config = dict(
    dataset='photos of arthropod specimens (BIOSCAN-5M)',
    crop_scale_min=1,
    encoder_activation='relu',
    encoder_stem='single',
    fusion_encoder_width=320,
    fusion_encoder_activation='swiglu',
    fusion_encoder_inner_norm=False,
    fusion_encoder_positions='learned',
    momentum=0.9,
    adamw_weight_decay_other_params=0,
)
Rows from block 10 of the image encoder, named by matrix and row number. Rows with one number belong to one channel. Each number is 500 + 50 x the weight over its row's rms, rounded and kept within 0 to 999. All counts start at 0. Numbers have three digits each.
# convs1: grouped (5 groups) 3x3 conv (encoder.blocks.10.convs.1.weight, 160x32x3x3), inputs within the group 14-20, a 3x3 kernel for each
# convs2: expand pointwise conv (encoder.blocks.10.convs.2.weight, 160x160x1x1, transposed), outputs 108-159
convs1.54:485489534512437566623665558522470450426487511534514498469551487487522490517501511512489476544504522494482467465501460347488479486419479504449510435521491484452439534480458494526472538491513
convs2.54:437520486479539537522476516455433462498519481505477482416497466554473571465552510556550428527503584487513483457458464559492527443527383480517488347475480515
convs1.55:586519490366507571402453362422552527500510520449445516462508509493514505514516512511479468514504458536489515482466505484467520440519433534537510472515444496476454433457439548500501532485532
convs2.55:484590468506490493499468539546596568524577522427468607451559526529522519490487494452515456488425557509385556469509502486463562524548515486455468530501447468
convs1.56:468522554491519521476510551467491463537473477500501450477456495574459495480428467517494485578463512571451467471547598442512593483596597432450442504507423488519526566504538523491454525502498
convs2.56:411530433471483556518476460420498477561487485461559397612444537412432525524507504591497514552496467584424505557473453481528470460547585404573451491497489482
convs1.57:483451579468499513525488538626488554545448460482544567507514503515496515495482517461491470512493525517503474590443514460472520449546444559583510536513475529478505490552497498501478456456523
convs2.57:551548535357590549481473446542439302526543483509497427462468560448560510394566357548457537490469488526419539583437464451501512467492472418515527595544486475
convs1.58:523461519560548589402491568544466486538535434566611439501534454480472513486526487422503458515550505433476498443484496467470520538501513520459411574479434570525480508501512509517481467558463
convs2.58:491556427490539518535559528606519501472474458480515509519421471559445508522510344624514523583539572545568505523491498444492611583530436451457505543541502595
convs1.59:518512485521571512464433566479479475508484531429467558548507480470559451504463551508506445511491486490550483528504441529503441449463544527559479488530399472526554464483475491473530454509495
convs2.59:527468524457463530525491554644534471486543578478407565556432524529496595523529427507433589437502618502539450400493476445549521519461507482533571526450483545
convs1.60:409476454430460495493496564475533464547501500484441472460473472481465498501440511497525482543515540513461555513484502498513505460583488526510481545456460450492443481549579424492488549492541
convs2.60:523602568465618549473372484552432496518476513530588429451493476536532564556515536505473429488546584547568529566453481472545467441509508453534437538532611486
convs1.61:607568589584419340457424457474584573487480441480460492546530496581486508491542436519517463522548507485540502485625476481517454486529481504605589576521447549451497507538505499531486527467453
convs2.61:633460533509532534502543532428513580515536526483444571529443477548538472601559433588459485499516493459509516415547569425485541508528449484487475507475561484
convs1.62:643445483668477449564655642527542506426518513448465492456471476528536498509555530442492537483472533532505499430545542498485571543547489536505427557599516514524551499509470492608493553503512
convs2.62:432600640482511494465506578435524631529453436436396465410476488454527552488457450462497464457528517528543461515518467454518418480430488446490489517551545538
convs1.63:617447532548469544736570641506504441475460500459507533499511494495477469487456491452536494509492421514492500505523457467470447430527483530510501564482507547585534481435573499445529463410437
convs2.63:504456516490539477502536462413493542521562480512598528562474539496499533431535511510477504461387393486521546532467516450545463371516520518405477430528469473
convs1.64:555569597549483491563477484546530514473548478559511484478495361515585464518518456523487579414613580461590438523537556483499489550525579553488442447570549417517498535516544431425466463507558
convs2.64:492563513599497526503487472447549558447587501505476515505453470540563577452511456531467492547476516523604608521495479476502473587459553467504520470476448468
convs1.65:520480462522515471499518546433466563501492492492515557481433493525500420641597626465544459461522538472523445489544481522478504543443528457506588508498531478548435472483444487527416567588521
convs2.65:591496438507549532484451494507451517505494484412561535526489589424512511417502406477541486438505559470534459491521584472501450475552617502452543494492482521
convs1.66:496497506537541503454496468466491494525420532533556573515487466501555541473493552476481472433619547453525479511514493483555484496561529454435537557508523482469469459552511518492512428513506
convs2.66:407384562367402563472449545462575407427465521514485390523487495523557417515491548515517490483499539485573414595463538516480588487457490558399451533523493489
convs1.67:455492535510480469509484508457447485455451494530445485471426396421402358457439417455553562535539508566578503490506508433521474513514440533569487555547501531506494435476475485541442498421419
convs2.67:457506438524432523539494459404549532572440471476544467539546523558562467634511553490562482503501474475597513463529502494490504541511462539595506474493527557
convs1.68:508484495498497474510505470532434430452459414507517486605561591575486587547527475474554485542463552447508498496465538535495484506455552456510640470561432542424650524609626613433586550477555
convs2.68:549510567515615509543406491554494437481570538548473521486492494552446510396469473495460546500633520496518518516490557524522528497535516579585480458511454504
convs1.69:499476467466485502501470492565534465474479394486524522569584506610548525482461540449596494615511602499443507525520440455430466522470476451434536441568640471429657453550582513441489595518688
convs2.69:478549546588507447432527500472436593529511609440507504466538480514568530506542477526510501530513515472500461497510508462439537502402543515565561543512578511
convs1.70:497529487528479510523464489470453529479561528419531565501542563477518438511495478464433439478543421574471500443479418467508512502512519418556450433434619601453550590462485620461431514436497
convs2.70:480459512428533481558527603498541452486447466504574478531584616575536446492496403511489521514441435587515444428547474563551514560609489483470516574503496523
convs1.71:497484447424520511497487524472514551451508403508466488571498600560497592463406499430527528645451430553520510480521574543487492529510469392602455339449592474583519550516450470532584445517478
convs2.71:537516469465494589479463485370423515506490515520589559560358458462464473546489478547574487452555505454531554550499539406530518475425556453604504496476501500
convs1.72:487536543500477444577545441460482489472496527563556541503429554473593438555473501529444592543581618460398513513560534437434432501442542486497576555593513522426450451496548457491408442491401
convs2.72:463487518465491486564457587546538504569500392472536454461498393443565507531485525412535491488434495523403528477586510519502514541481469478446482602488467534
convs1.73:479478473483500502512552442494551523485514504547490447431465539535537534469529419538511447416440515481662581529537424521454439504566476548519503492441541555513483470464496570441490481485424
convs2.73:484498534434427445517406518525413589424484502518468557544384475518484556424500568476497471533563425525537512559459495505524457481424516447491527514509484490
convs1.74:534494491504535477478484464510559529564465435498527574638521494492480458564521506425427533482463528503458516503554516461397539455525567469522462523407502414549481437524438371545527473574504
convs2.74:477429498477486498524542454523473488444532419546489439485547516517561458450484456479551415419404483513534479451488542491564476345439406490430485529504628589
convs1.75:473510503502515543479493468467523475500350468530527463476539444503447497452484524470477447405568485439562481462558604456437560431530417527559486388598549517383465429491418501501461526454449
convs2.75:538489546480581382585453510384487455554478514501557509407555587514486489571473537543530499506471454560437585498548527463488506502467526528488519476469444434
convs1.76:528527491487530519525470477572531495496443564511485487503430523498451515506581515492630472466557451439470479612445578560447552559456496555364495455476434452547483358506578462490488543579611
convs2.76:555544594527507475512519515546513595352587547560536615470545523463562493476506491507490543472457545480468497478514523510443520486427546556567490489481464490
convs1.77:494515481483472482497491512431489580425482488499519549516436430437489485423462554487487465482532530566466527531394493551482562457614567476440359551515531575469568542487505510437425538554566
convs2.77:527470507412571447562502470464387488570526489528518423481523544432522614510516489465565462557478514549515503537543415464502466514521474496479472602500500573
convs1.78:477490457481497548484506499425411473513498461441462490554592431578497529566523583483490570535560478600478425518496433573488514506511597418488473561532530553489418564571472538460530554540652
convs2.78:614513510544435483468449466538462529441523543575464404542446519494552576523507483465552517503534480486387422490437423574492447555508440463538473491488466543
convs1.79:525468504511503497456508535484510486552551409472494454421551425530614491530505454543550505537398525488553468526455503507517514448469512438400513463495522521511466502519439540525478538457525
convs2.79:544521553502510580531488526593456567461509498485481560497547560554417427561483485474557510430509407510415444515451472449466450507454501536425490537523617464
convs1.80:522502503518468516521459536440572557532492582484463508468467383631424481571478479491408542479421529531625607548615462506502507507437537542450316510481555505439546610487462610513455578543574
convs2.80:590518523453582516531525541517489441453493532451559516494504466487516603470461450556456523535408498451564439535430479470527449495458444469466508435483569428
convs1.81:478524490519530542498511482514522522589425489590494427460480531382462546406586552512485521409436509401482612513483524532510615537488480473441433537492458435517524525503433454542584479526578
convs2.81:479493431392500509484408560538467577359545501500419429474496536562489515443474528510454497470524555449452433411536463483474479490472494589384451495499452536
convs1.82:447474541459510494444484468500523510542501516493520458591543519528426498513503470441521478520498443448538497446502456477539484551489559463427435485511556438488449503518429443460522533514505
convs2.82:451472499499467419450461534515451451473524496575510513561545499497552470555503556516582527535481520548497487425540535418502533565465568504480475567519446430
convs1.83:513480519535497497506508454543503532495463572524477501484570466567442434561500495349431472364460453487473607524558558558537559514565539327404462467472450510394625539500486573520482446515494
convs2.83:571487541385509517551519453525528495431480431481438418446539527498531444500499426483523458456462536478591503514533475517555504504549490535441527525490503404
convs1.84:451472487496454574463524510467534517447422530483423602484651550513466322416500417492566352670475459527523511518487507451431484616445472427536512518528453479533524569583552473570505440469330
convs2.84:578373558561552464454462451406465510507569467454488594576508552363496504460536485514490546450455421514475522470489493447484508461503532511418524522431498504
convs1.85:503490405505506540544477524557526513505470520505428503482562494500491494553435524515567451343524558474502439542435447462457462503483429500543543406528465556599471507473484503480480489484496
convs2.85:412459474472524516430542524443520464457486472435550526547601583475556515529494520475591437450432529481517513405471483573489573506522465527496509619469428455
convs1.86:525481470488470490478493409551415421510509569501553503476393479507524552481557540530430477461490480610558393511580478533482474527596458417424486521587536398533426506417504547527578454540549
convs2.86:530548469580534521480508447516520547510445509473422468507476429507427514465480524460503479579488425548630474395566436562560600478471489493489532519454526504
convs1.87:502566473505611535455528458478448479477515541460503520471517577544468419668518428527504497521410489458508432481465413470459607533567553555569495497462597487528502603460455624464434698502420
convs2.87:635496499529573535510536510543466368419494457574517517512552509459454540505479381482494425625530427468527567513508502490413506419527573442370494441487427476
convs1.88:484517478506475504541463489446459435439445521479530550483487518529473469475516473550590438451527407449701475493490532555481479456554435603647473491525615474482536529477533537507444505489468
convs2.88:429486447577650519500489479553461541473573365511480609558575527487492503479534481474485515552473539553558567453531443566492439503523450469516498415504466415
convs1.89:538507494533525445481554447569484607536460423568529536490429451486511550472486551668517494477533470484525429391456522456415506508525556612470535414480472469529480609491439550420571518424506
convs2.89:606582430519499422507519481485463520527541561421505631483490518415537468496461486454456510481448558545511529547526468498518541439507399459495501497582523399
convs1.90:513528454546531469492521464508515515513566470550443449505552486580504477567462473478526397415441470477571618470523537453476467511419519551587503508555438436544454452488487567484457493518447
convs2.90:404476533410561448499452359472435571567501516449436419506521535554423539523527513506557523530436548484531488486522433515470466463546521531451559458440534444
convs1.91:492532490521452424530492524488461633465463534443569610467464536512510489504460455415429416637528558482486378615530490514497569503511555473493508491523452462443460492445423477474453452381453
convs2.91:528553400468489458487427485426557501476540576528511590527559472473542526552471505504516496578475512452549466539419519429466568418451489584474470582489495450
convs1.92:512512450505475515494516498486418433514473535512551480548538458460531500431489514399553494499476445493518434521548579474479475491459506574533506523418529441432457454609546499549458431449597
convs2.92:489484500551549508488495509481491465487473445493556548527573511453545490542477614512520535541580582492546470505505568527529555473536457542535522460508477485
convs1.93:474486470510488481536515507504469536524500532537472571587473487452496511464466461487440329419446472519520584480494495437594501539566492431418449380463508522535425578590532402516493544513532
convs2.93:422553437462449521461478616533494451507510467500586518516526483492541514407513481490504427455479450483560462556547482461499463470487523493448508437557558499
convs1.94:511464454428509472509475547469500463504458532468459480498510462455506485445474471559419531555396463365429523513530524494496490403501480491387439522462527509468504526491435498496398380471474
convs2.94:488462504568555549452456553460439568428503539522537520524575522456486468482517610422497545559431472479489399454498604403530415486432480594401486558441500498
convs1.95:559508556510550467524521532537494568545539527557503469546403478553489451511433587511578512490489521601536497611491589517436471506439584475488518524486424563486463378502418456483447450478509
convs2.95:520509562428417486517545513599579431522484498501501500519551443513488438552529338513401502537553518446462537506483482510459519487486479409501484508463471462
convs1.96:476559478503494500513483385482498506493477463587368563527581519576462582491514470493561494543513454489469477508457450468531508527408515499433409466505498562508494525530580519470505580460525
convs2.96:443473421572498545482456463438416602424446572491584557424602538593460537465504504438581478547479492461484558478480526570502479482480487568449513502558567482
convs1.97:431441561529489469481563583407425478582468418672589353460471475557399479560616524546524555567481522447494507578571472539555560448506541581522493512522581513567529496558495482510538561456491
convs2.97:439419403421552459504549403442433515505509548484506480424456427506545492570498507455489493518492552572448480537423536484552488484502410537462612452441454514
convs1.98:564524471463448465519556523499411461392514382437512507502464476437482541519495552514431516461490513492472490416498501507517521495570557424493443457469443441439499484477461480469502445452442
convs2.98:567492492452460462391508526581464454472603547505445527545588571526483546508533491591413589565556512499509497503525490506513504479509455522497528444471480549
convs1.99:489476537593454428570473466566400496540540460420504530503470574610489500518465368479450554448454474533463497473441470479519462535472573470464438498553513464508457482415462574552604454398430
convs2.99:569471471557491472452453497544434578534476488458482589519548454442453439459495475573482545488383518430513518536504583576483520512484418371550514520509538545
convs1.100:461592456463452435491583507446365577463461470454432454535455496460471582429506471529458486459517507521495486516403441547503507453490473538454404520512479529489469517500463432503499501504564
convs2.100:516473619442501533584468464409554458440524532537562528521445557465465453447536524514467475575515469519538537544566470578546518493518454523508530559514472494
convs1.101:473562494515438455497491524623593668513407562476576588383496437431486464443530471467482519448500504492502534454504505546475485533523535476471456506483531462487572521525484522469523625589497
convs2.101:448509444334468513452438531505566423379472495530474554409438444509500505476504526499488497536550384485528505536452447422522530426480529586486469559485529497
convs1.102:498472601499462476511546413561448453348491460612601497596483483545490564651357417569537427485479541494498494465426503536486509504518519427497514486513550476487633523568528481482543584471487
convs2.102:501571466521530496473521536394400472548444451560482550506501543497473522677462518522489554515554564469643500527515551554462546492485434436458552515573538509
convs1.103:516616484436570475525442503471466507425567288441455495512481395546585428536423508524503482547532503531524426512511485525479453524496554577501504483398521426522516394389476453601497503455423
convs2.103:554571483485498510513482493438421575554560578585478505613525603486475498574501458592487593551527562491500532513497511483516554465503448492561474568507402426
convs1.104:450496442512607535542506466544599539557442604500531558528464509526536527561534541520465511519526546519544506529485532488462536496457546494506492465517473537480493396446431512489438492490510
convs2.104:490616478602524469499516464572596549624477538504482505520475419475515546451495544533542470463467476509502494456491513471505501483511432384554481542511501551
convs1.105:539604406410485453533459458494632423322506560509603428488505465520413476590573499525560480443537472497485537487482503566443608448471540524447530518435520516501473497499497486527473503506546
convs2.105:441596515445584493517621455460428487383402501525394386507542514498449492548467404572427427546551518501526548467514443502490513603530614470500445418498490488
convs1.106:534470467552530492469437454720724675365507443467515478376463525458544419473454479531480537455545546526465441544546532462507494501487495527513519459446561519463501481516475454471570459534476
convs2.106:458495478451497461503482567522556563469449579403418493553564462400542491490479543550492481442554576506534466562493467456430538522465547597390488478497539606
convs1.107:450535510538488537539352431391534560461603359594664377487420476482533490562525492538439486504500557454503516595527500492487569536547565515514543490414484500582506458532528493592481533493436
convs2.107:488530461500438415368489459503524532518493490522439452580506522454466502627534430462442529550483471544446501534478516552512436410512496580420427575476531448
convs1.108:530432466447453459479484551596569506501587589307461630484483559430400502510522469484472527559512486493434496510537393485484464506540570484500434504516456569448492509578458517488506460476507
convs2.108:498461470437519485577520463518421556466482543524522454494469449501470488504536429558502517582416541457464492565451462503533559492574522466505427485492488611
convs1.109:531488524409509533454391440505662519535427389708499451442475427450545467560514472466482486500439464455507540486534496505530543529560558518502531587543589556586484496516458515502453577558578
convs2.109:459527431516469523493615453450601494448522531455494585523508550530482549507526520482482529505549547491555421574557505565505430570485496495487475502506483424
convs1.110:474475451536534424486599477399508655506509400364437468475490526581412531536594538527526498522505463498503460524503488556490542495498502532528552507492497531527509494512480499527444412543558
convs2.110:535518485521611481513504518496388485407507428457467537397493549500441444451516506522538524469542480468545436477503488513511465488469455462516539536506515469
convs1.111:480489449546447477467431485396551556557542496432511613567520505553545518464475445471492490517508485463535478483597506455503529532535467402572484528537530547499455466428451465594472528513472
convs2.111:473470446541525515514520492476517454546624526510443542543463494463461480440483478467543543467575556534457475490445597550519522544467463471552466506509574524
convs1.112:433543477489506440555547515393450633397459658363524676498646423525473481519514462506448458469492482447528517522472491490453549447491519521485501536504559457567538507478617437470570464475519
convs2.112:520449541537532523468497534525465494506423585578490486543565471503526543506501471483462511518482466471447525497481516442502444467518445457479451538525540511
convs1.113:526490497479564476489658447479333468554554511593527429471387491529616478516590527474480492507506509508502532514535539539556562493529510457519560489538590502481504541511465415521478482360439
convs2.113:510457458613527512473500518431507418585614532461532481526540479370528592462510492548503558585463503515482462466584453455484473450515552420480436542458439522
convs1.114:522498417597447544517524542499460472402443449356561451380444574451464531391471430455472518453515424418517432511478513469489458476456492463573517520520564536432578543437569469465556566549509
convs2.114:461558489437541363510510492420454477512530498475508455509482507510568451430483521582398509502519467470488505597549456608484518504556441538516514518535488509
convs1.115:488603496535486458450439469418466693462443597442441671476402475524506463492489446499430523496438500537561471467540493508561471537491581509490549427506538483454483449536602494494561529523502
convs2.115:474516544410494415473565448535533442528371498536508564487487430609487481551545429567484508545635481512561462597441495493499397511463453483496465489498478491
convs1.116:409476482586512552437479446474562547398418501455456464573422409509466454440459411461526522475436554520515486517474482497523467540477460559540429473508499483508472560655454484513515490488475
convs2.116:570520502450512498523475481409525506474484512441483555487483585518535621482501485486531529584516476457516442493513501498494509452439504530482544505505576482
convs1.117:460532502440524490502462542457392316625393266749737499554608458464460474554499472438551484510504498531515467539478502531590498477479521485449607595526462475499505550476436565477496456578498
convs2.117:528482541559451514491501530512562542440439515478574460505522499496557553476555421487533424424506540508468526538452446435471549543468552545252522406507508609
convs1.118:452458480445417411450512453621571483518524417412409585483536447578420406557412616548471498514451499490482588481533596481451450502526505529540550544534420504541502478505520479560414443454455
convs2.118:421544581489541455403451468453450523516482492473538528412509556532495501547493571475477520489374524455503532457443460441436432498527530539507525469417460580
convs1.119:545532539538490542505584511415397489455441477495475393410482434447465471519519530489463548525509482507546495455435508531522550550504464471508486467489477549558390461471421403525493455493574
convs2.119:604600379472524491586498508541522444480475470519531474538481564565438525554502507590480430527494442548493550463449568506427543413495548442495512539476498512
convs1.120:508459525484506464466507470523566348519419537430447496452712511501414429461449436453498582510454449463486496573523548514490501463505523473477540477442478466450511540556532423481483523462519
convs2.120:498483523458408485539465416536455503572585446465450449495396481449479528615506496503518520502500444581479463449443490528514510453494553446422428524497427532
convs1.121:495439467528520496451502430615607540491446441626472343561500473543456470492421466482440435526510468459537479497514554505517513500508561473544552454513535561605528477451484597518437377508429
convs2.121:514430500503460497450495546507551421487477477564455470477537668442454451468541532470495427424427505517496569549509512421509476536496513505463494606478555484
convs1.122:461503555589435580596467539430432403433423426451429360470559406422508462535550511515528428494459530531502497564519474511453437490488563498536514502455500490502489444436469460481518478462477
convs2.122:518430482412550543492401458408477460569549488547454452501405501481626498484515474541408473521558448488466522544487466497471527503514493424570515559487455561
convs1.123:580530573581437497588586659324515561476508413505536479470604515427567457538567544484494528462460531509489518480501424478468489506507481509438504522482491424566533471570514497471554502468521
convs2.123:537530462493549521408518502576541565602536462453544505590436442585460433421540443502474487461541453518435533468514518476494522555500631555477527490515490496
convs1.124:539526538434414497524588551485525520351487478427424474571357513558517580484548439468490502502467478461525535451506446476512540516490499406525466453540519519486470519506479526481444544465499
convs2.124:570495535456531610529457521572574462502444501491473441467437494485426454509475506502489404511454467542560546608466562537394464510492546576587498456457524565
convs1.125:512445445493544480487515467536573655493271707361449565535446486479488487499472451517487449497457513507467530473473465517502481557535489452575519513521526519580513484495569444479566460465553
convs2.125:472592493467505551550561512507534540407438551506420509520510408469538457485480451504431431402524464502519484480508494521495531441444526578487473476492487529
convs1.126:569501506419537494492514483728686543534361637456372563458460436525525604519514510550532506485489477478484509516452384473472539479507504515461464497511483479518552489618533500451478499504514
convs2.126:461483464426480468468572517567532420391356486549474501478506396425546498444522459511413565461540545492583589441482488491500478527487497516522516476489498504
convs1.127:540482519459410438524534585495475420615578566562390398553493457464460491386570428447501566513543578498501538467505499465465439483491546555538486456507522432513494478445419492509475426530486
convs2.127:508567507439421457497485468463504400462561465521497525448476427519540465504478480378401545567436478542501614473469493487432571507584470435513433538490581504
convs1.128:512448472509504495475503485488481480491468509490478555473478484514508507530545519420455520461520500462496524531469441527525529504538487571497453516543488478453483488532552473496512417419458
convs2.128:374477563490505523525491593457496530473541448509478462466519508471519519501515412452565518474543487508439402458492526471548500476525395512439504535512589509
convs1.129:464474481510552412542529371447486528504505491521506503461504545504493456496489515542422513556522409486455492538487477529503519542519550519562465492507526529511478584537418519493466464515555
convs2.129:450431490457497558489447544602480516522504484520586389468441471448497473525518496390421527487514517441515592457469507469452458503522428444473488508459462514
convs1.130:507452446462603348448532559471455448479537471486508507524526498510492526495476468538430445456494472476551510510482504538508523540481442529464597492457612527547418481376478520541523487510607
convs2.130:385524557560508499536318466468447487594562532515586521532492416508469551489504381539500544526508476446451658459518507491511470545551502532437519609450559532
convs1.131:476465535469498541558531454545487525447439472469489504450497501550500491496472503524551480487565510453372439477507463508577564488506492445467467510431531516496502613506599504375445483443489
convs2.131:425417407549557444419488453468438538485411471507509516522480544563549387525453507444550528552486482486501446514497473540557512550512423459555474617531463482
convs1.132:422476432482469464444503464527516472496485496477470550507538524505545490484450504428533438537623510456481529519493495565520477523455505488498531612540475504443344481439466463455567593542496
convs2.132:520410466432534416509550525473527526544455407473506605534439576534466489506591441516543508415503548535486523468413568460504597547585553537519514400544489386
convs1.133:498468505579505652514487480455506498532504472502431495477505508506517553515530479504501500397576579492428419540562486506544451461542536536466483459516490465485474613462527542541561452448495
convs2.133:464480480571569565569562488482521577493441549588513390512469531472458519411524526481526519530493426446506476473474512518515526530464415542483498566519572616
convs1.134:499337400514502502467578513475565497464449499534496487568570534466520488477500534570463499404599559490449503451474521500493439475494471514546455469581539565525534466485400490603458499626516
convs2.134:554443509522466428498567461480554521462496564564411404506586498485512497468562436506607535489484419504455586424479556462512477534439558423574498435498418508
convs1.135:532583470443436522523604417512524469504465485532586448526532527452489494508524523444424461415465496479548501492442520460516535468513525474542471446499475506449511551561502528501423543469431
convs2.135:485381494498448485476484478519451445516525596544485485524440561466451479617561410569496586473494528554454397553550547564474432523511544445532480547521480448
convs1.136:465515476509395490574473552471508491535428526505473513527502491532527513546500529460407433445562559529456555553492511518455491481489494516509480478450460505492512470486440575380444498653554
convs2.136:551576483470501507528416474511355568503447490461520490535557549532438478496433402554567477527417383511509490505484546417510501503423485574546506486517472454
convs1.137:469501514459570543518507418522514472466519470496457469489486491467476480521486508486497469552522510458471506509523518540497500499540542458536581485435488579517555599549574487477614544502609
convs2.137:433454464571491505516491440503415342563489499490484440519402485461549518527476465517497513480579630546410517498495500445510505521507389446472492544548557451
convs1.138:500486508463445543474470467479518521488513538472474528526478550531477497518509485426544568480453540513542506566546486480464501469448522509509441501450559448501505480603519475494544484438515
convs2.138:457496495549490492493580573561472479490613410465449517483531504422444406521488514531549470488493453577471526388473530389529480553422521371574440435481463487
convs1.139:440520548449519488470431543460491525526487540492514451520496467505509460519479506511581590363514442541611508443522510543472495513498478562433554523421498445456486598540411508474444546559461
convs2.139:428560454471556478517611441572412603537590529514478483539471473458470512502540496464512518503583412497533501541482478521506480409515501527450593543484425465
convs1.140:421478468593589596429446524513412485500524475537534491493517518474538512494463440475537579493519506394506520482545462477573483502531522466511441445567530471485573476427556440445452557458595
convs2.140:548433464507485488526561546446499528498461491500499507467476479506519470514508560452494445474591544523479558439509556523490472455502633511471461568522645390
convs1.141:452540510551429503491531511576530462551467483542495556446511516457514497486457493443449493525484562528501497518526540506541518476544500482575488472564414423513484559532510562425518562517495
convs2.141:508583546507439508487464380473365458449591498495510471459462493525445568570479537513440519534502582422466450547479516438445547484439450448509496535530535482
convs1.142:439481500462496505513444547527465488533540515514496495541485544460536527515507450507456448438498522552529562483447518418547588470559534533419534488464489583515602537532521474456467582520479
convs2.142:474530513558461538502500505513420538561461416476446418384580514470509501490432560434481420417496441548443494503458475422467498505477488489534469505526502475
convs1.143:409553567488526590522571534527494499475529516507529493474503531513473464496507484491540601486517679524584569556445417522509445591534489533420485480523425518491413582439434681568490552532523
convs2.143:628510423578500508539559483450568497567416529513480472475380568546418473519450587511551423467492518483481468526514520519533502401542525525556448463471545458
convs1.144:593521448574504467530496559544522483604505501518456510518491490450479497462503499509524464567414473498478549554523518451525537475498469507533543499496451532427485570503466506586485439386479
convs2.144:371531501546450562549457471513449507553612478470556423528450510448423523452491558505558459513534483495477342428461513402488456444549540312500516532470516490
convs1.145:357428475466466442482413470497536468492516461477516510526476462546550499460510527463448404542521485518423393583430492547477540452510545525437437529431405427445509501516473494380516497569534
convs2.145:456511467429433466489545488544520499466550478519499528534407533381439454539497464555447473561512473551366587513498499516506531467475568476520488503514502432
convs1.146:549442454639425501574543405516474487520487509462471496455544529496539483505531567664577571654499459606583507522558591486585512520522524446466545422474507496517561483563554534556595431390549
convs2.146:493478484494394525510564447434582442585414507616580530480555596534476445458483595464503460541553547484557562448511507516484522545404521521471461436534460577
convs1.147:544497589465429516549530445509460460505503545484528495494517462567506518511479484378437499528526647481562459552599467530510450480520501492575483549571487408554568532601542521550437436497408
convs2.147:635510511561480525450572513507532566489468441483528492403587414510564500560454509466527373494406463536546507456535536494529485481552528458597527520460568487
convs1.148:612422481584449442604507484475472507533465460568490475522530486491516500506487524546453467518462501558454482471541488467478538507506623543537493536485450476499484482476537536434450510555427
convs2.148:427491541621508543488451613508438499462457473495469464511432457445489502512513519464522518467467565509495436525464492413533540509508424373506508475515529587
convs1.149:437539559489574608368518410476497525593558414458435440509520452512503482503482554453393582488358529511530600515518549537434526527563549566547465522485482520452575486439546544645471561508469
convs2.149:505442564480458612490497573472517470418478478518415414499459493512539506518539564500500474520446520523506436517539508480565525479535479503448461467496534368
convs1.150:571559527517530618552482456454527522490537494473525527482478531531463516453522540479530538566527524507463489517534487559531592507521554495574593434528573480477510492620549429497531447472373
convs2.150:483469560523472481490496549435576545525529419445440419453508491384477466550429608386574391464470450533497485464487525505467508497550550384544503380501455472
convs1.151:632568588554390412525495573451462527502516439474452511465464531487486513467466473525545509474584531446473492482484487472530483531545523476417464589501466576504501413583610544487483447468491
convs2.151:458529606568501499446554548522560394598455601461632497475481430552529440429507469503496461509548493453507429497510488476510519494548507545550484534484487495
convs1.152:436462578552531497495474556556453531470576520565470517531450513558475499520483497469492621545519530535574380539599470506507528492480593556548442583531535493527409611391522480494496533549448
convs2.152:470487473451558548506546536555446480474454448381532474466505468453479484477418589382515485464562522470448496511421497506517568468543519489455500494484488514
convs1.153:430516454494436575503534466456561536559468548478503499489491496505532497504520523472441395553467464481454486503529518544494483503545506433475552462532486514535412406485588546461554501470440
convs2.153:449522600459428464441580503544461496491536481518510474521526527443368542537521557510509511487539465451541418533490505443537537488505451440475475491447444474
convs1.154:498463496491435414446557457473502468470510539479520513502558485549511542486478436486414541509457471569409468443500500535523540434514462604559535560566424473457488575482501500518471517522461
convs2.154:454593569509579451535517537485520455560491539536558548547453550501564471486401486525448490638531468529453421529558480611476476512483481564534540514505528423
convs1.155:606467601567404624531538583482487550526469532485533481533453522479503525523449471440486539489475456587414507472482545534451533552523466458509527443503478523442492545518553493365608513562596
convs2.155:361414512532468476443525497489397462614527533523531539513507467513499492560529475482429526525442513485478512572472467446540480585501509463528430579453516449
convs1.156:319586554377506516463605504480475484456513518491436550477477479476513524458524519440508488497469492486490464486505519522476457535510447451462462462534526425479533402539581532531608493484541
convs2.156:401456549559536510578457518431508488591597466521477520536449492505501441588486441504466529524494556468499449437582515497484493408541555441553541419540450513
convs1.157:541567606606364512413468550497587577490520572452477520531494498500481531515490482584471529521428545455501432524511522512515490537511530446427482514488489548567561533574533427408472513546456
convs2.157:407427513584493505421455488501369504417365429490499483522464473410548448518465472445533453516480439514441359445531446450478486524437507450529508553520441512
convs1.158:436498463450448531443509428554504559484496502567455438572500505537499516481511487468507474495417414465482530576521541506480480502508487460463495463482529473515592341422555458462579555599472
convs2.158:392491510502434474529496552542383546489488452526571476547636527481469600480505439528490480542504554464501426381463547526484549497463491465563479541475619494
convs1.159:500443483511512428433464448484491523521474421480482518486521496479479535483521507552492406507495462475445447462458498478471537533503533592517456504514442504543479533536455503552516406460461
convs2.159:516510516430494569575501559482465541524447470466459355597506507427409551558538429515586537532524509489594496502581471473508527473462512490562456446460475502